Rows from block 9, named by matrix and row number. Rows with one number belong to one neuron. Each number is 500 + 40 x the weight over its row's rms, rounded and kept within 0 to 999. All counts start at 0. Numbers have three digits each. After the name is the row's rms in percent of the matrix's.
# fc1: MLP up (model.blocks.9.mlp.fc1.weight, 2048x512), inputs 296-369
# fc2: MLP down (model.blocks.9.mlp.fc2.weight, 512x2048, transposed), outputs 296-369
fc1.976 100:543496492461429485541428469516561466434539487487512545507422498507411476497486486505484510442475569506494531467542522421472475467526477495513517485471540557524518525549467476518531508484511493507469540501534435460548495498
fc1.977 117:450455566436468478464541484475465431492503520522483563498477515510492536491440457532442512483478529531504515414441415523443493565512518549560514405485527500553500410467560484503540467477468516522445530465491579568498537529
fc1.978 108:532454536524463421484546604481500471468486465478540463484498462493494498518481452446467524517518454493525555521507501490503530399531561434504499541502464477447480475583553442522454451518532528499449506483519481510467508479
fc1.979 142:510547451496505475509414531522483483519482483490505429481457501507527567555517596540444497542450526469485548533494469465447477511522491446479524492432541489548533476490493619514512534480437484467446599549534548427429459496
fc1.980 099:497493430499572503530571450526505497465450513499464522504522481466487440475478511449508575492493472523547534601527553556481473529491476461514504534463477543519510442478499526527434502609525536522528450475509459476579531516
fc1.981 132:503412435465586399540493525463495550476484421462499503492516538547464491526583464466543523480563488508542500574565489465552549508453487540545515427501535512454510476512505433447526496571445487489520511476544459422497565471
fc1.982 065:488499522481452468565535395509423501480491451472503436538518384454498474501438498551458516480571602531448446557527515515546474547435505540457484498471592522519478526448451533485538493442509415489451449538485493515455539468
fc1.983 116:542472530449473528499533492493505514512529519507499579528527507514495452582528538547498526537483527491528537486516497507505492440436475480441583441487413478440492441442418538489483538508509515478552556467498466477492421496
fc1.984 094:536451522473555423454517535514526540466482485548538532564482476527466557441503481440510464481507491461478498536549450459506526540504514516482465523487460501489434504485441511495558446494567474448559491424508498565542497569
fc1.985 125:501435450520583508506576485533519451461512475556536513469495507526520549547488468498560481588470581503473486529558478515531501463512459500497510483484554533460535522521536506503527442446492534448451468445496437427497483538
fc1.986 132:513480570482471523560584574419479527508540436486525554453471519557499415496480526467401467566500490479541490506489539507465454531489564427515488492545477492580489450501509523484479557468487512525514505535430522565496504548
fc1.987 105:481522490460476461488430480534486474483504507442434539471519530489518495529529472464490474442469443472455484460486542382513519561484434503573573455447491442511481527521505464455542449544477498551529515516446450480434537501
fc1.988 083:497516512540536484499483538460567492495473492457512483512494532477450460484561484524516541490488444497535507502506529479559516554447525550533517476545538544489495503514513548519466485485477461470440540492504491518472470503
fc1.989 053:508573545449486449488482487539473440501479494447451536493533562568531545500533428595487502439520502542553507497527560495440489587530535562497487452527481498459555495525487552500448493482450519465532588473538503590527551494
fc1.990 135:497484537558547496518543595528544527542539421471407455494488545413472514448508506472477515516470563527481605501507514511500497591521466556467489495477403464530579483509404485490455503464526470500521533592545490530469487536
fc1.991 050:509534481476505479491476505541519495482563492441485465458479511502392536451558544557509541469511488466439543440556510521481440507458586535558437564434507518496517470474515541514501392501510533479407528508530480491386484509
fc1.992 108:523465552471483487464489546472584456451484565517480494491533493526532586519488503459555555489502492542493503536473489445442446492537521506490507494547500437431506511462488453506513411492483497523493535528525577429537431461
fc1.993 107:524451472541456557488518559620522486580535547466524546451448513439453498517470488530532509487536521522505462515461415438528492456450506493498505543559496566511533435507446574490513458511539481499491479423526487510568467486
fc1.994 139:488531529488560490511508435502513457496490528479503456517559495468517475443548486512455436485510545488500541501467525560494569544499453540445481486521496472513546521504543344494502449441554489434501437460472531400506494537
fc1.995 111:528553523542493520468518561468457566524522551487484556515504454571579491493519551492549405477447460516509547575520500471541509534517520507520462509514474439542489515551548468538489509484465432482552479528504532433446431470
fc1.996 129:411459509581547534568556413446466563558478441473477444527560461552528515481479525482543481497481478496545496440502505505508477648510486523528543456478490477507588455499500435529541479412521387549436469478585480458501554476
fc1.997 061:584522350498430561491509513515477457520458399542499401378514488482511509524470501566416460497507537515471469417544507526456490520406449486576535506485542497509572524473507544540497475520498550507541503525531453590529460548
fc1.998 121:498473520498492474505540501518478497504508523478481522433453491512504470472547483446452495509523519580572498569497545523526630564443554504486471511575592524592525539491461402497473458450593448459462517474499521449440559511
fc1.999 074:458500483519521450443496530488538471522499521513545512509515511507520577467447533511516481499478495549495487512564487541556396440560440527515481499538539524481586497436526615572520565497491498488550537550494485532467468505
fc1.1000 096:490589434478528538479497563484511539476544510462525551481567539484519473540503543539472466562535562556453520460478461508480524503592504554515491560440484425500512462407492535557545499452551513456497500468496615494451498454
fc1.1001 064:492519502450483517493455469489482463537529448455632506463530503493501490515460419511477473454495510532493530538519539565546503569497549501455484439479473487449515462481461509493471470463445534481487467522522527543529464525
fc1.1002 073:529466649521538519493531498537517383544516502473529480443475509478488493504496489467421472421476531529514557523475459541508464540513571539464524474541541509510468457539526543553510509515485486475561505520471490518563517502
fc1.1003 070:500477546464513455450539522495506507520510477519518495535483504522436616507486525499494505519512562500457507515409488505491541466504544522547464361452448524470567470526527455515569416534516532500550497451530487493540526446
fc1.1004 067:478468592493513542544520530540495531460435580568464462545500522447571500528444458475529468492537464482472480502462536516475517481495480448510592463492556525485522529482453541442475459457513452536399469472451538497547505515
fc1.1005 118:484487467477591565512480473559481520496481431581532440519567449472577551616548491476524536558459509552543413491492446494512507507459526503482414459487481534495501542430439436509500535457393548455446483516530501480526429534
fc1.1006 064:472521474428481523481500572522522545409546540484536528492511481524464469493568547534479476507502534501498452461504514558556467509448525533458450564473534516469434548517484540390479504489448552567528490497607520489545478516
fc1.1007 065:528470494557562535452462502512526470411480479465486476549539465512526487513567516497470494480478495455487511519461470516461491483527485517553525509524515488493519511485535501477486455473496523479559516485402498564548530520
fc1.1008 064:505540565574471487587510507564569426484487490512517466486435474496495478483504518418488471449415486431527453456498458481477454472440524486468529514559468518516469524529437508511521558496446506498480483551527510528512495493
fc1.1009 084:395495493547523462499596514463526529464434509510585523481573479489466472479480497542523497533574600489500513562468502467506468544493546504503534566556467521458507504507457531453547496521422459520477465528485480519540478469
fc1.1010 077:511547542487570461495545450499535494547485379566503475541463515481490520516531519498512488542524475561550511479401494467492572553457571536564513492495436518508475515518488505509508428479476507534563527500488501504501448529
fc1.1011 060:458436523497447456515526504489507535455457559554573448487535566528567526536549549499481509453473437568503452541544486490538456507530489450498555490463516517505489451531578486499496466500489506450521457488472520442433516477
fc1.1012 114:504526514478512508526518485511504496494506502485526460516477495543507465558510514502472460469502413482483426440505492541542489543477569486506456569392505551504576481484470556535431541542404501522492452481520566471460424554
fc1.1013 087:485540528495446408535495444432474527541516469549616567539479502393516492510486531545486487476504483531496555500522489552535476495569553418549515492512441448511525507461483456483515532536471478542473404544512490484508476480
fc1.1014 051:573539531532529517433435451447492494523508524409499484507523557513523465488437532523441511480506496476464473528458498451538480483491444465546537526538543457461477513458653475492486489505491456506498486511525527503508383489
fc1.1015 124:522524480515492538592464542443445525487473477513552527451532541604518519516521412505528490515481488522586457482427488486512505467477528497495468484494551518576497535498455517518412545457518579413490514551520485492431483511
fc1.1016 063:489484459528519539451490493555484487443534472492544564478501513475399449442562465456457558607551526528433453533590498520564499475465468536513484456488477578499476581500520489437468513536478492450551552530491496437517508583
fc1.1017 091:478448457566484496509537523460535481487565601506537513491547478460503468560570525564417458507563452506532524468491466537473520451557506503582529505456475478570395531545449512519493512514469432499488485565487471512534488503
fc1.1018 074:427535546503490465557497500512562461466551539463551472454575545543510520560506463581504502496571507564428527544519484489520483543476461463437469508515498516472503508552526517451432504398494490456454543485479502576532521455
fc1.1019 118:506506541474489584524442545585486542454438430567521569471451491453451433521493487492467558465487472587500461516452485497465559484476493542464445503485466489509549526538499543457477509500576517553504558485432450528448474499
fc1.1020 041:505534519512493542495532472520550492521537482517557504484484534438552486509513451480493559489510555481467443493522533527513450468470483517530573462534505486549508531516551465506505466514488445592482464525495450472517447480
fc1.1021 070:516494479540476588505489457501570568497517518501492560513560524589503479508453482519516448491476520523457499430517449479471553535525523445480540446534486567529468516561532495524504486428512494516508547497538465428484407511
fc1.1022 085:501461510530523538500502529470570497474494533553497420507539515483544535500523513439511480497485500441489540460489504440521496570501489536493513528465445505540506509485525471493535467541449495515452479507459492459578524517
fc1.1023 052:484503481502518483579455487474503436458528480526481484481476427516515499429499512489493442459576488494433502485497499534500519485518481493507505514438551498475492438514512389485424469471540483560515454498460472443492483504
fc1.1024 077:552493477573537478466517429483407573476520521529475452528509556506456562465513572519456571466528486495465534443444479535504527492557523545583498539488489418493525514451538502521566520472464552502455461594418453458471508463
fc1.1025 137:466541494537508461572459490515515466487452523491544469496506474455422497522544526547497529475466503529509487409500601441501484497459550491467459466438476455495501596505564462517442470520545465460494538533450559524515547503
fc1.1026 080:535557465443468527469520547525495543526518504526485514516552519544491471530453523512453560469488476492499490464513429527508452608444504493470531599478477459469492571464496530497515416486507569507566489452491493555511502522
fc1.1027 110:440499441543547508514487472558542468446501536537548424487539492522474524475522431527499487509537527486427515485477507571484497491513556550483475492509509485500545494457495429553547503457569540517539478515471454483562476515
fc1.1028 076:468456506429533479453496450533495519506503539503480546500516524494451490516484525542497460513458505550501589649513538450420481434459586439529546445498517510428484507500523463535383421473544458529493485516515565524503424490
fc1.1029 083:501532592502495480588530487504500509540465416484454538479476474540487561554538496466472468450499535483483401559469412593474445549514511494490502432482542450530473521525488496507577496533457531435435506469473490459538505468
fc1.1030 063:501518486548554545558497500481479492544513456494573480496524488511550537538495504452461424562510501464489451500549485485529499609498536523527448490476509542446476490510466500490504500480514521480464434460460477528502497547
fc1.1031 118:505523481511501460446591528510520522490536435516553453492468525511514468471440486502406461454487512491483543496543539546511572453485513493525538460534460588491547503504515518521474487476549533501545560462538437406464514441
fc1.1032 099:480489540502514466495501414447511497532511486501516443530473505480515485550478515504488464464489551478487542504506492568536498491488551451549459506451560582396470501420498486468489477455427528457445453516508592515618459459
fc1.1033 100:499467489509519512478467461504495484596571517476550516498466482462474529500443449506456462534523534553486442472496476541451506464471452464539517510508505484466529410499514538559492481529456511456549608529564423497487511533
fc1.1034 126:389531574438561513462553488501510461540509514510505433422528526500492531482554532531529505514514510498472616518392549502455485517495532453479482528481450466550466503514475482536567449454507502507492510504526461577500533491
fc1.1035 102:402483435466525536479444527396503498462486481546432540478490492498445524447527465471527497550531518492445456594495495573485507558556517561452532478549481488538558540544528483465563439494468498557481414573517532505558494461
fc1.1036 069:524461519538444536450480473467511494551568545528524482460484509511453452529468406455500535478556471506488540520572536494521488493436531525463447489464466508582513495486513514459432507473484562499515434558596539527474497495
fc1.1037 058:472488509527503552520461530411399528498514576548560557537517472595557480573563508484445489404594453537520478519497553566474461540411485513510504496485479572474577539468465453529485445451448551505543572532459522452505476513
fc1.1038 151:518470432483467471539551454487565562492559465458474500558495528476539555453572446579418489490452424481486524501487464554494485472471525450543522476467520524470459490507515567507478525546472507503502524408487528550434461437
fc1.1039 083:445448560498553431502508452496487552552480453473505498479487549495518456505495516475500505540516543539453524567451490485572536486544524578468486471495484515577502588501471517463548529503512481500473529523474548433424467504
fc1.1040 074:601461525472532415474466490433574523475508483458495486423471475565573529456471591504492481429465514524528514515466552440532524546499533499568473435543481446489458516440595508419501439454557524464533461544537529446508475523
fc1.1041 125:470475619518479476483531532477463483581449431511577423465489429490465533505478495529513467489520531541572583477525537513524494450448539583530522504464478482456390430459476432484486519555566550507458481448583525500539543574
fc1.1042 093:505483465551460475484449481514414450507520487472500498455509565535478497473541457548475500537561575500526496566458434530528519541562507490546518509425559463433479528426501501427506424485534524551504540512524531470557532474
fc1.1043 086:537543514495518540513563510495550472481494516546534555522578498561514510467500474500576476511468454509483509528475498488384456549626459477491474488475464471499550516507511548475555487534491430480490485551424494445414474471
fc1.1044 076:515451487477514499523471578487521532496504523504484496515509444459538456418439535565479465534498470486460502550495530463507446528530480513558558446489404470490512483380454566571452475503503468544527473531418535446489494519
fc1.1045 081:477475534603503502424511552445437431468498462490421495468522471458490475528552538544513484486505600569517448528499490505504549505468516587407541528492527549566519507497473522539482514540474498508508529538497490492425483468
fc1.1046 066:455458535481489587466511455447479513488438459483527536463466551469446478525459533538461475505489489437449539512550487515500509494454494516467481506482472457509484468537447522588484551475528513533488482475533506545545465468
fc1.1047 055:560530544505514449532523479545450511473502498514491532444477451401492602474503529473525508524530538448506508455533471501541474480501499497490508533431444506539474526539543522506544493541424487457457507524489420540492480485
fc1.1048 079:516451466465484436467514541452537494457521467463532510586458569495421448513513487503422533557435530594491562528488486519523504501439454459441433482468497477516494515482482552438576529529435530559481534537542500476466499553
fc1.1049 092:520541486476506508534480512490467579449540422512511524512463585503479420437490467522544440460525489494506598474481537520501519527468475460501549513521527534521547469454482443534540452543517407485524494468477527519496449546
fc1.1050 076:505526458519502495470489467467494471418474506538518527439549488454433439482443527523503476489502523534441494504477494584502543496518490475463500485455462487524486514503505519490546524541520557539480491459503542522522511510
fc1.1051 067:497456468493511568573547470501462479453521478505484511492491444516485461486496522515499533534528445572454524530523528525493451533554544498533529484453499474479463555482443540460583407482449452490419487502435490516565526550
fc1.1052 079:529508517470499492523542527516517455542539511518494445445526509437413440530454486525538401509518446579513457560581492525470487546500522469394531460521463495419513517491492465609494540561532517433573585525520486528540436460
fc1.1053 063:449457540472508546493535555487467451424487532540500544429568552488493503542456467549444438432507490511508443507530438419542468545528479527515495480529482460469547508515484510550530499499561492506577460486466492518543410537
fc1.1054 128:466432468464485465510547458501473462521421457527539521492522483529445435539490485557528473475536454548478442532561513503473481513497529490517503478466444439520496503505578516498469497540443532550552537480526513591545469448
fc1.1055 097:540493505449553501553487378525584505480492471468582482518480446493428478439478484466484463539561507544451412490488485525545545463521476489492522553484524473504477522533570470514471506457447501486446570493534539473551531513
fc1.1056 072:541468495493439447456475493554471384454491464556530511567552521515495529476455488528534515488537504568589436477559422489504476411483477454450552471523450466424476402500484515524447538493494459487472537493486553562497537496
fc1.1057 056:437436548462505533566475521485496531528502442498481460416568466479506467549492474510532484506552427482525478503488519451498543518536508447535492538517488503499512546616491484459461572561488531377477497438504526469506458519
fc1.1058 062:547460476531560463524475526506514538538556467483495481611505442567488486481486478481512481485444447547538502544523479563469457428513481460513385443533534474480552480502548475492477502507547504563413526515516530433461532534
fc1.1059 124:461476505489481491461502481471443543476395578466452526531443512524527554425533535469457483423540502463565489500425468488563535500471539547532503472517495480475488502446418596489495523534490474459481497509509467501506440493
fc1.1060 117:471496479529515524482484492536449449558470524545473432505540498555510496478480480528550583542449521508549459503389471565511403506509510565534497483582489487539478539475531562577430520448464488464492490473472500506458553527
fc1.1061 081:504556515540496451465547588477505542478498515469528492566497493477541521479562437458435462496507504524538518480536466420544462491396462513498558516538459487555454509510523505505481431516459474519470406495470471487511515517
fc2.976 115:475442567490506510495533499531507521556541503509554516555498531490537491528480475505540526484500432472439500465489545540479428497568522515498555509548496483497474504546515514548499494563468524517570473524480484463502476570
fc2.977 111:467443504499546529563504458481450425482447534440481481514448473536528518475549463518468452638498465482495536520539460495503485500559513510465493473533491436476489583545472533525513479518479480493516555508506402568486498531
fc2.978 123:518560510451534532490511462484492519554554563505504433444483519529504477486504455548545512549532541534404569485523470593615545473507489513497468525526518538414498434514537423530477442512528444482480539488480516556481483536
fc2.979 133:516447517461520486520606536534478452461531496514459463481495507472481518456510472550534475445546522452494522469486540556556491467482445448464470521488535465452550408520538445492564482479460479475528531478494504509499494556
fc2.980 103:535595447509516491469571551479544454483503488472498529487566528500502545482497455519523457572527558484521478477478514471556532533520505487501443505455506614547506578569486529505478480462443522506492539497533525485497542522
fc2.981 123:538473580426455473500490450472516539443441563496492503571481508468490499444594540548476517429481464397442526578530504513454523459490522488532499519504552477545511490488487534570464472502442486466447496502448552516535527505
fc2.982 078:505513494441470477481460491538513514526519481477543474458473428455423465466523490541503524459440455487483447487456563492511441498482500507475534487592475442568480530536468501494462469527602461434536461548457551531549488551
fc2.983 103:480574505517519464453523449455510492515523574524503513437517518449519537552574559457604555557495515474537497452444505495506550489427464517496540447466486508554498490513480471567524522486523465511494512511468496551507548430
fc2.984 084:522447507428538454465535553527492459594523538566484580571468417503501487532582458553545496495500497544491421526552510509445500516508490479500474477536501490442529572462497506462520502504499551439474466462560472521470541439
fc2.985 118:505550529409514542498490525470438473553502471540416534530422517554456431482463492448550451439522585522454474507510450547518513538554476476473546435552501552523457427496429529455442539496540503524407463478484521474483475474
fc2.986 124:461522485504502545497576496502458519501626522518573510506474507538442502473480496486424502433540511513481558549555508455511561525487475507564516520550585384452494545482477537527482501524504510515572531473457468470491494482
fc2.987 107:447536513483486451499514536508475491520586477463495512538473426495491516478420590555546529444559480404545441413565446512547546558533501527549473529520498509445476563486514473538564480533448487460526460424522504517522530483
fc2.988 093:510511431505525519489562429474507470440565473479548439499483518533498538552528555516500545480489526531472551458474507442438511489503521528483447574550524525540509465474446557527530466460517477536557522512540453534545453547
fc2.989 069:533584515489553505458576574529559426564551457448517453584475554494506499493477533480511551485505508533439548435500540546472490434490501488489524499530535488546490576493501444529473546512455481518486496528512419497495462514
fc2.990 099:505459515518493462521474470473506470490567506522518450506501554462525564529469490508443517458497498516461524510463552499502557479529455464487458439441482530543541395473488560532570503473579528482515483470481513528435437522
fc2.991 065:495484494484517566505560532497476432470447457473534514490573462489503486497465518541537451555520466478504545503583415483481505593468500518519507496434469400535482482497515487465519559491453484474533494462554498529529501569
fc2.992 111:468493517422529466467488518468511454536497461524529489447506454538498414504476490549508503530483585529483534537474497488539476541495517530520492502560443490466469514431515486499571564451503477496565478532525591475412448484
fc2.993 112:509547436557508511490439423485530496496542491511516510537477484518571526488413519482452511562520494498533543488536549493525500543493520460516428481488505459513489492460427482571584522527493612449458550510506514481534498546
fc2.994 134:499513520494504426485500513589473494494483533482505540513503472503479448520508518569462526492553545536449503507572506511536488456599480453533458535515456493409555537513518520467451533517468500466593495475517486489500462489
fc2.995 126:479452460442507541490574493473535530506552504464588581532532491501489467555508531529512498480514511472482511443538554477565466497516489454441442390524508485427534439491513521502536439485469501478427593553547476483521526500
fc2.996 104:504484550459508457486470472565469508461542464460555468447586477500410461551563533491521544419473487507469462554495605464536540511557483490477481461459507512497475531509461496501553488488468468492539506478549493526479499518
fc2.997 068:492503459465485552465471510474506437484442466520567566505526488444519516479501503484453512396466514538480500469459440467501499564491549490538518528458471474536517484462493496492496571562479532526442522462445474528409523541
fc2.998 117:542537456508533446492532501517531533527502463485514534497462440428484449485528484506527538459522527480461519470529479429449514462513460455484544526605503590532471547525481509482532453409456408471510494506437482447476553435
fc2.999 097:527489507533456568541544517526501502497471484464461523501468584490544512457500511507522534466516476514590502484461525465477584498526591465476487464516549541498475468511555443552569506481510474470522546479488479552525528490
fc2.1000 084:417400573506560595525481499492441443455524465514518543513575523565454475509574475490501538509504420510527488465503526394513525497541428438516518429492475461417426524585521494480482546569557513602434498470528520552468514582
fc2.1001 083:524452513473419485507492500467578438579525512524533538522459505565401526504465473516474518469476572601517586442468518507519482465467545431534439518490528484495558460503476451468531551496488454468473532523498500456483474445
fc2.1002 086:476547486506583509528587472459485485505434539467533538502507432537514474542523510522493426487569461497536521504569460479510473597503481495445547527518557395513449478505465395459491478479535494553552487525483501489424527505
fc2.1003 090:485465523498443454462500541457467596502510498520479487541506475498489471530508506525512561470465513526510469460506578522519490502513493484446535546510472434474535489481538566485537507475498470550512539565489491475548511401
fc2.1004 078:489552522485523511427520585486444499564506560451529464495503556563457445514517509486558510495516576453494456541497499624494563522464445481529526539538465513513491521549538535451506420547547393459472481527546486487481515532
fc2.1005 117:538499508441427426500507504499427521556550530494550497489509508540468491480507503538434512550519567528510529516518451489509464556538486421528457517482465522521567557542574482493466536475477544466502511489495446444540471447
fc2.1006 078:557541502484496428504483502534521477500405460467504483525471441500443512451493490500515451536459559551540524548511548530518464501513486518559452513482551514511471507540486430396555529452434555418545489515513539481529537515
fc2.1007 079:502481489506463537568480481480506498479441457435528443514505524523482530583568446458520482448539452419516563503441518493512557471533494468528540408487474482434483481483462445468504499536487465537486509514493478515472490519
fc2.1008 083:526532434489486599540546483470501532541534514498517515519476474508504534496490476533431541666428480502513494542546549460503539554521443534488533435483548483538465530534465459518499555536495455494535535502499459494493462531
fc2.1009 101:539423495483579515482589497483504561472466522425490523456491531478508485572543548508462523468533380526522471511509514479491480518449515474509493475448556493519457488474501439495461514531426488532529494497442465439519498439
fc2.1010 087:559476540473529453474447496480512490505509497460528490500524583453459422454573456536479427534443494532447499473537526509460546450483449572459491481581473472593580509533534538456439506508514461533545458583565576492533503496
fc2.1011 067:488450516508495459498523445542516558550570475481474515530523547431480536519457516517481562461540526518493467538410535553548528443451484450545453527548455554377497408485526439509454443444494556596476520516485511500558507463
fc2.1012 107:511514595483497494522519469457536438480405437465498520483524503413478506453461565513519575457566491500481449456443529498473508507450504481536498487428514539520468509448471469513531480510483445455454538449494497518443457485
fc2.1013 090:499527528441541534477512517586489499514575590535530554500456499496484496521451499521496517539418494578453514485449473513485512503604528597499511542455496500400498504531467456465512525545503512491492498516428553501427504473
fc2.1014 066:487570488506421405531458473488598474505480449510401536444567535540549509465485483521507484472512510519499490514454458495589530454538554534503535531481469452465469480578479461490484479517466471476540584520516536516540459503
fc2.1015 096:494478502480523501458540506469491523482537499454495524473525423411501463480464484492478484413511503500518472449548491489454512540558555485499511562467514504458502437477523535505497496546563442479381584542541553538442447495
fc2.1016 082:472536487476549485454520518465512479422531475539538463482427533555503463555538466508563457529537448499532524509535451545520488478466576450554483539470594493539457575520540556504455478466448535563471464466566551482478550506
fc2.1017 082:508484527424546537518515438438450429493474492556505470496473537449434461502521584494473624481523522503550476461503448522551540496573513498461442512396560532545478461514551529534529505590544396459409453498477439491514474461
fc2.1018 088:513505516492444494461443461502483496499480499483464565487532537524536517492493453535575530598522482547466503483511468498461459441467533526531510516561461496531469546509468432527519542483466484579490456500525482533496418518
fc2.1019 104:545470479516466501516396556464461506535440475474435456470487535532533507541515485529423522521495531451540452551479504552513511529510457531487497506477520503536533502466479454557467558509509473466473475531469444423507480418
fc2.1020 059:460528501458471469454523531508469465540501441497465533457458427473436513462493473472447461533492508490463536501444441557465492518536520526549520492512495464518480526457466445438455519568436485471510476400501497553461486455
fc2.1021 093:579435453475481483451533536481449562465525467482508449456495532529475510544510494511442607576466505531496446512412468450492510373454484512556447500467447510496535510527501560522467484519546428460501513447414469446561541492
fc2.1022 087:515506493447495560500467529513474506474514477525430487460478486555476527506515509479497536450517517558480539473493397559550462494545523477464524436530524478515456482548487500533454443503544523490565509583511478533552542511
fc2.1023 065:493473504508516486493547588507540555482516516450453545493463479430506568497506520514485461370489439487502539504510529496467510489502468511408440486463535491467563519515499526436465564495476581438520576523565477470499509459
fc2.1024 081:501486515537540483528466510492448494514443438503558478487462561469451485552542459550499579435557459539530533537537553544489558503570467518562505451531505446457520445525472561500495506542533514506486432480551497489476524518
fc2.1025 117:499455523469506524449485533537544479458534373461550402502478543430519483445468486555439560508468436490542534472471556508482474573476536514503421458422535520560460508463495490468526453471516517494488549581515451483472508535
fc2.1026 089:498460435464435469509422539452457437553524508569452459456516507516399497536521555531456522463419553538517501513469530420518497490466480468478481444505523468485538486519513607512535516483491476480413502492537458462522576541
fc2.1027 093:469522500497454476505506520468467464488483557522489461466570476492519477517546592539490607478474526506474483462534503508504496548540466445486582505487498461542505554476557469522506550494512496489490486553468497469567446469
fc2.1028 086:525539502553477425511515469509509506485452432539540487484559504522570569480507547463488554493473469492465475549510514538542464500405504486494533525488561562540451515449331438453591445497435446516404529452483560490574493531
fc2.1029 098:531549473487554510494453491507525517489444447534525523504485514540466500490497500528485454478454505532436521522518437517486489469509532478485542559526488446490526515505459565515438524517455558505465464540462577533471501452
fc2.1030 071:513586509543548543576500500510573451411552543500575521501542451542477452548471421527410440533434477507420537482466484511505465515508480446454494487487506507532506527475531483512544487466518532425499477460573508449541444504
fc2.1031 124:522511464489561483473496525447506500503538471455490524489540461465501467447486450471508444547466493460549495504509543507541524524551511480466608518454544519498478542553532454524445465482514508436553517472479508505556524475
fc2.1032 092:473464485501537452523479533457527436507486390493501587513473432584510576519514475547470497465522575602469532554527426438524417509505470454441443494493518441565511487484431535491496457498520535480550488555484458463512518520
fc2.1033 089:526478509499508510509434541502510460494471460499483578503576549486493466534471499534452519492519463460509401506475562477522537441462526477492511475486510505494436430502521507412490534510499542454520511487451494467446587522
fc2.1034 122:436498495505507495553530486472482454459480576513550411569420531499550535522488513497402509483540475487546431451515444484490506426496449449405473523491503564418488498503511493504493468541544467459550527515503484523560522536
fc2.1035 089:524495530494465462506527555524570493421563508462481434493490514516503502501482506538413447589463583536551481507454484503507505496532467508467447515435514549468445431516536492447505544530442518513434523481510511487506540435
fc2.1036 073:592528469434483555451503596537513570486503479514595538540460427552469496488517511500438497521494473547449468462425459513537463502487478456515428531522498464514430490477514554511516549492489590445521529508456514492558519483
fc2.1037 070:512534458509528506504473485503461558486514533490531460528489439469486513447499558537392486477584567445497518506524503519430525501447455519434514490474509479469491505503540527464502479521481572397501461473568521468473486492
fc2.1038 143:521458518518457504467488524496499501465442475480511586532521424434443487524504455491475567403475529519513468493534503541526563486491444519429491532540476568457547517548564472485509467493574445401521498436488476435534481501
fc2.1039 081:520445514486461480538448524451523561588561431536523496487467483462512523463543480507527482520524579548505496508494523540469481515517489532434474495591484534545452448544476442484488536472446491469521474521463446462549486462
fc2.1040 076:462527492447520502489529552517463449464580520473551516464561517484577480496561482453492528455463530503497469490510497532551502536542442415499524533490469552392529484554482520505492465498497423467476472558495507450522471565
fc2.1041 121:528498487521573465469526488524564521549496547528497411511483495530428523517484531449502500443460499490438511514467427441525523495562562534525537534483487464430525512485452496551508616517519487540520480489456478489514493468
fc2.1042 083:503529478520515479552483562514523421431507439486568566465537464495502578478497489460499469540480496445492579546533460545532539417470511569499499484430458542456475533522438463533537486447489499498504484509577533521492475404
fc2.1043 093:483520524553496493516527517490496447444460511513504415523507589508561525527506495510522518612580484520467547558492525487521491491462490452448523536508537502519502519457480424567490448464489515552440499471461473519483527515
fc2.1044 071:520513464531485470542432478545533407464501545527564472491577498483454476520463540562457421563502539463427480497465492518467534512503538476507581529512477446463467552504510477538538518487521474477461516558508513520466477510
fc2.1045 075:528506567513543540502533488491532474462546550443440493519475553443530513493475536487487494503558487501503482506528578532497558536476518501450528479442471534541523549459533501544450492521480525455435545421554396526480559547
fc2.1046 076:514556481504496490492550532479501383535449480514532556503521471504533498510492551494614460627537479493533497463540543510515463528532499510503566447476564421502511405501431482518472455580504527553520517490479455534510428494
fc2.1047 061:445499570433508562482531600464429505453535567564509396509460411490492515562542538578440462481551519460564497507511436477498522459491467502439418515460520568524454587470557465494541560513460461468442514432485543549438463536
fc2.1048 087:481467518516508510463520475478478453559589439449529484388502469491440536442494481400480475527461508564534486480541489526544510464433492446569439573470537571475503504504513543507544472534479548541442519507485506506499505510
fc2.1049 104:519428558536534552453496514564505518530467566518453536550552509559454536452538473488438487425482518473474405495415478561440491455528480505463568569572519475536460532474561557477448468540522616525503505510427485479531517492
fc2.1050 082:497485458500445439526511542486482547487505504458482483481495595513438528453538599451515492544489506475532478515418539465493524478548508398502511497531535515565560486477485533504479481517495503427505504541494502439513429483
fc2.1051 084:556495486475438416464531519515483491514526532503562511434525482392494426481574525475491485505472526458504542509531493430455543460505582441469494534484468576504525519481522497476476511411546504445448391477481536426501496437
fc2.1052 085:537471461560531563504542485499492460450468466443556578550418492477530552458565445480505583480492521493555522414495516473532468489484537539511498549421506490548468518494479488491523505535559470512545497487499493534555431449
fc2.1053 085:455509468501473552497501535477435491541410472508550510488530471536523464519533566562454564457488449515585480450504484515459503489574471551476559516544474471443539506545450514429494515594558459518576462517488521505477510482
fc2.1054 120:472534513490465503518436445451487502522560507492521489510490494502493487439471489488472531498523508426535467491523491523502489521509555526561475486508502472487502487423493512419583503535536504543493494422581532510472477536
fc2.1055 098:489451493453486474481505560524438555537493458484469467448471533492489541551514455441367505570438519501526497537504515500553495566498521475541529537459531515559529462556503432533461494477477468451446481523533545464525510507
fc2.1056 089:543470533518515500442534504520490538475601556493445583480470472488557528519462477540511521508574437506409478498551537496542453455557472578488450521524476484491484519501533505434466507467468474540545532499536509490510510483
fc2.1057 068:521484551537455531504443560438460468586567538513511492496530546493539521462459548443452498520525532542493509490488521485548503515501474454547488535513467565426537490514600462519494610513532512507534478476445474461582561525
fc2.1058 072:535545456445463539459526528503491485504430523480440546523510448529525503462515489561515476549578506500492445487581439475572508502534510444484450570476526475569531521491454468490481533501479458494413430505475504527452502554
fc2.1059 105:546476507492513488453498519436442501490477508415571503545558470522505576547541470522508467462532493535515478459526467466471514526501501531418494459510478492560545482531436468497492446465558414506452469544534470460483491462
fc2.1060 111:461477481472573492538490496488464468478460475478456470513481513500481507556504479615475483606494528534465518536489559518596510545444450401510534493501497539497491564467477511506423456522428492407467488546421499498502539518
fc2.1061 099:479445525566469488546434472549501464451499451511437498489488455547448529529572485484473541445560489524487482503541453461510500491413511507449514525498517477484428522440465523509495445462478509477422480505534486455498475562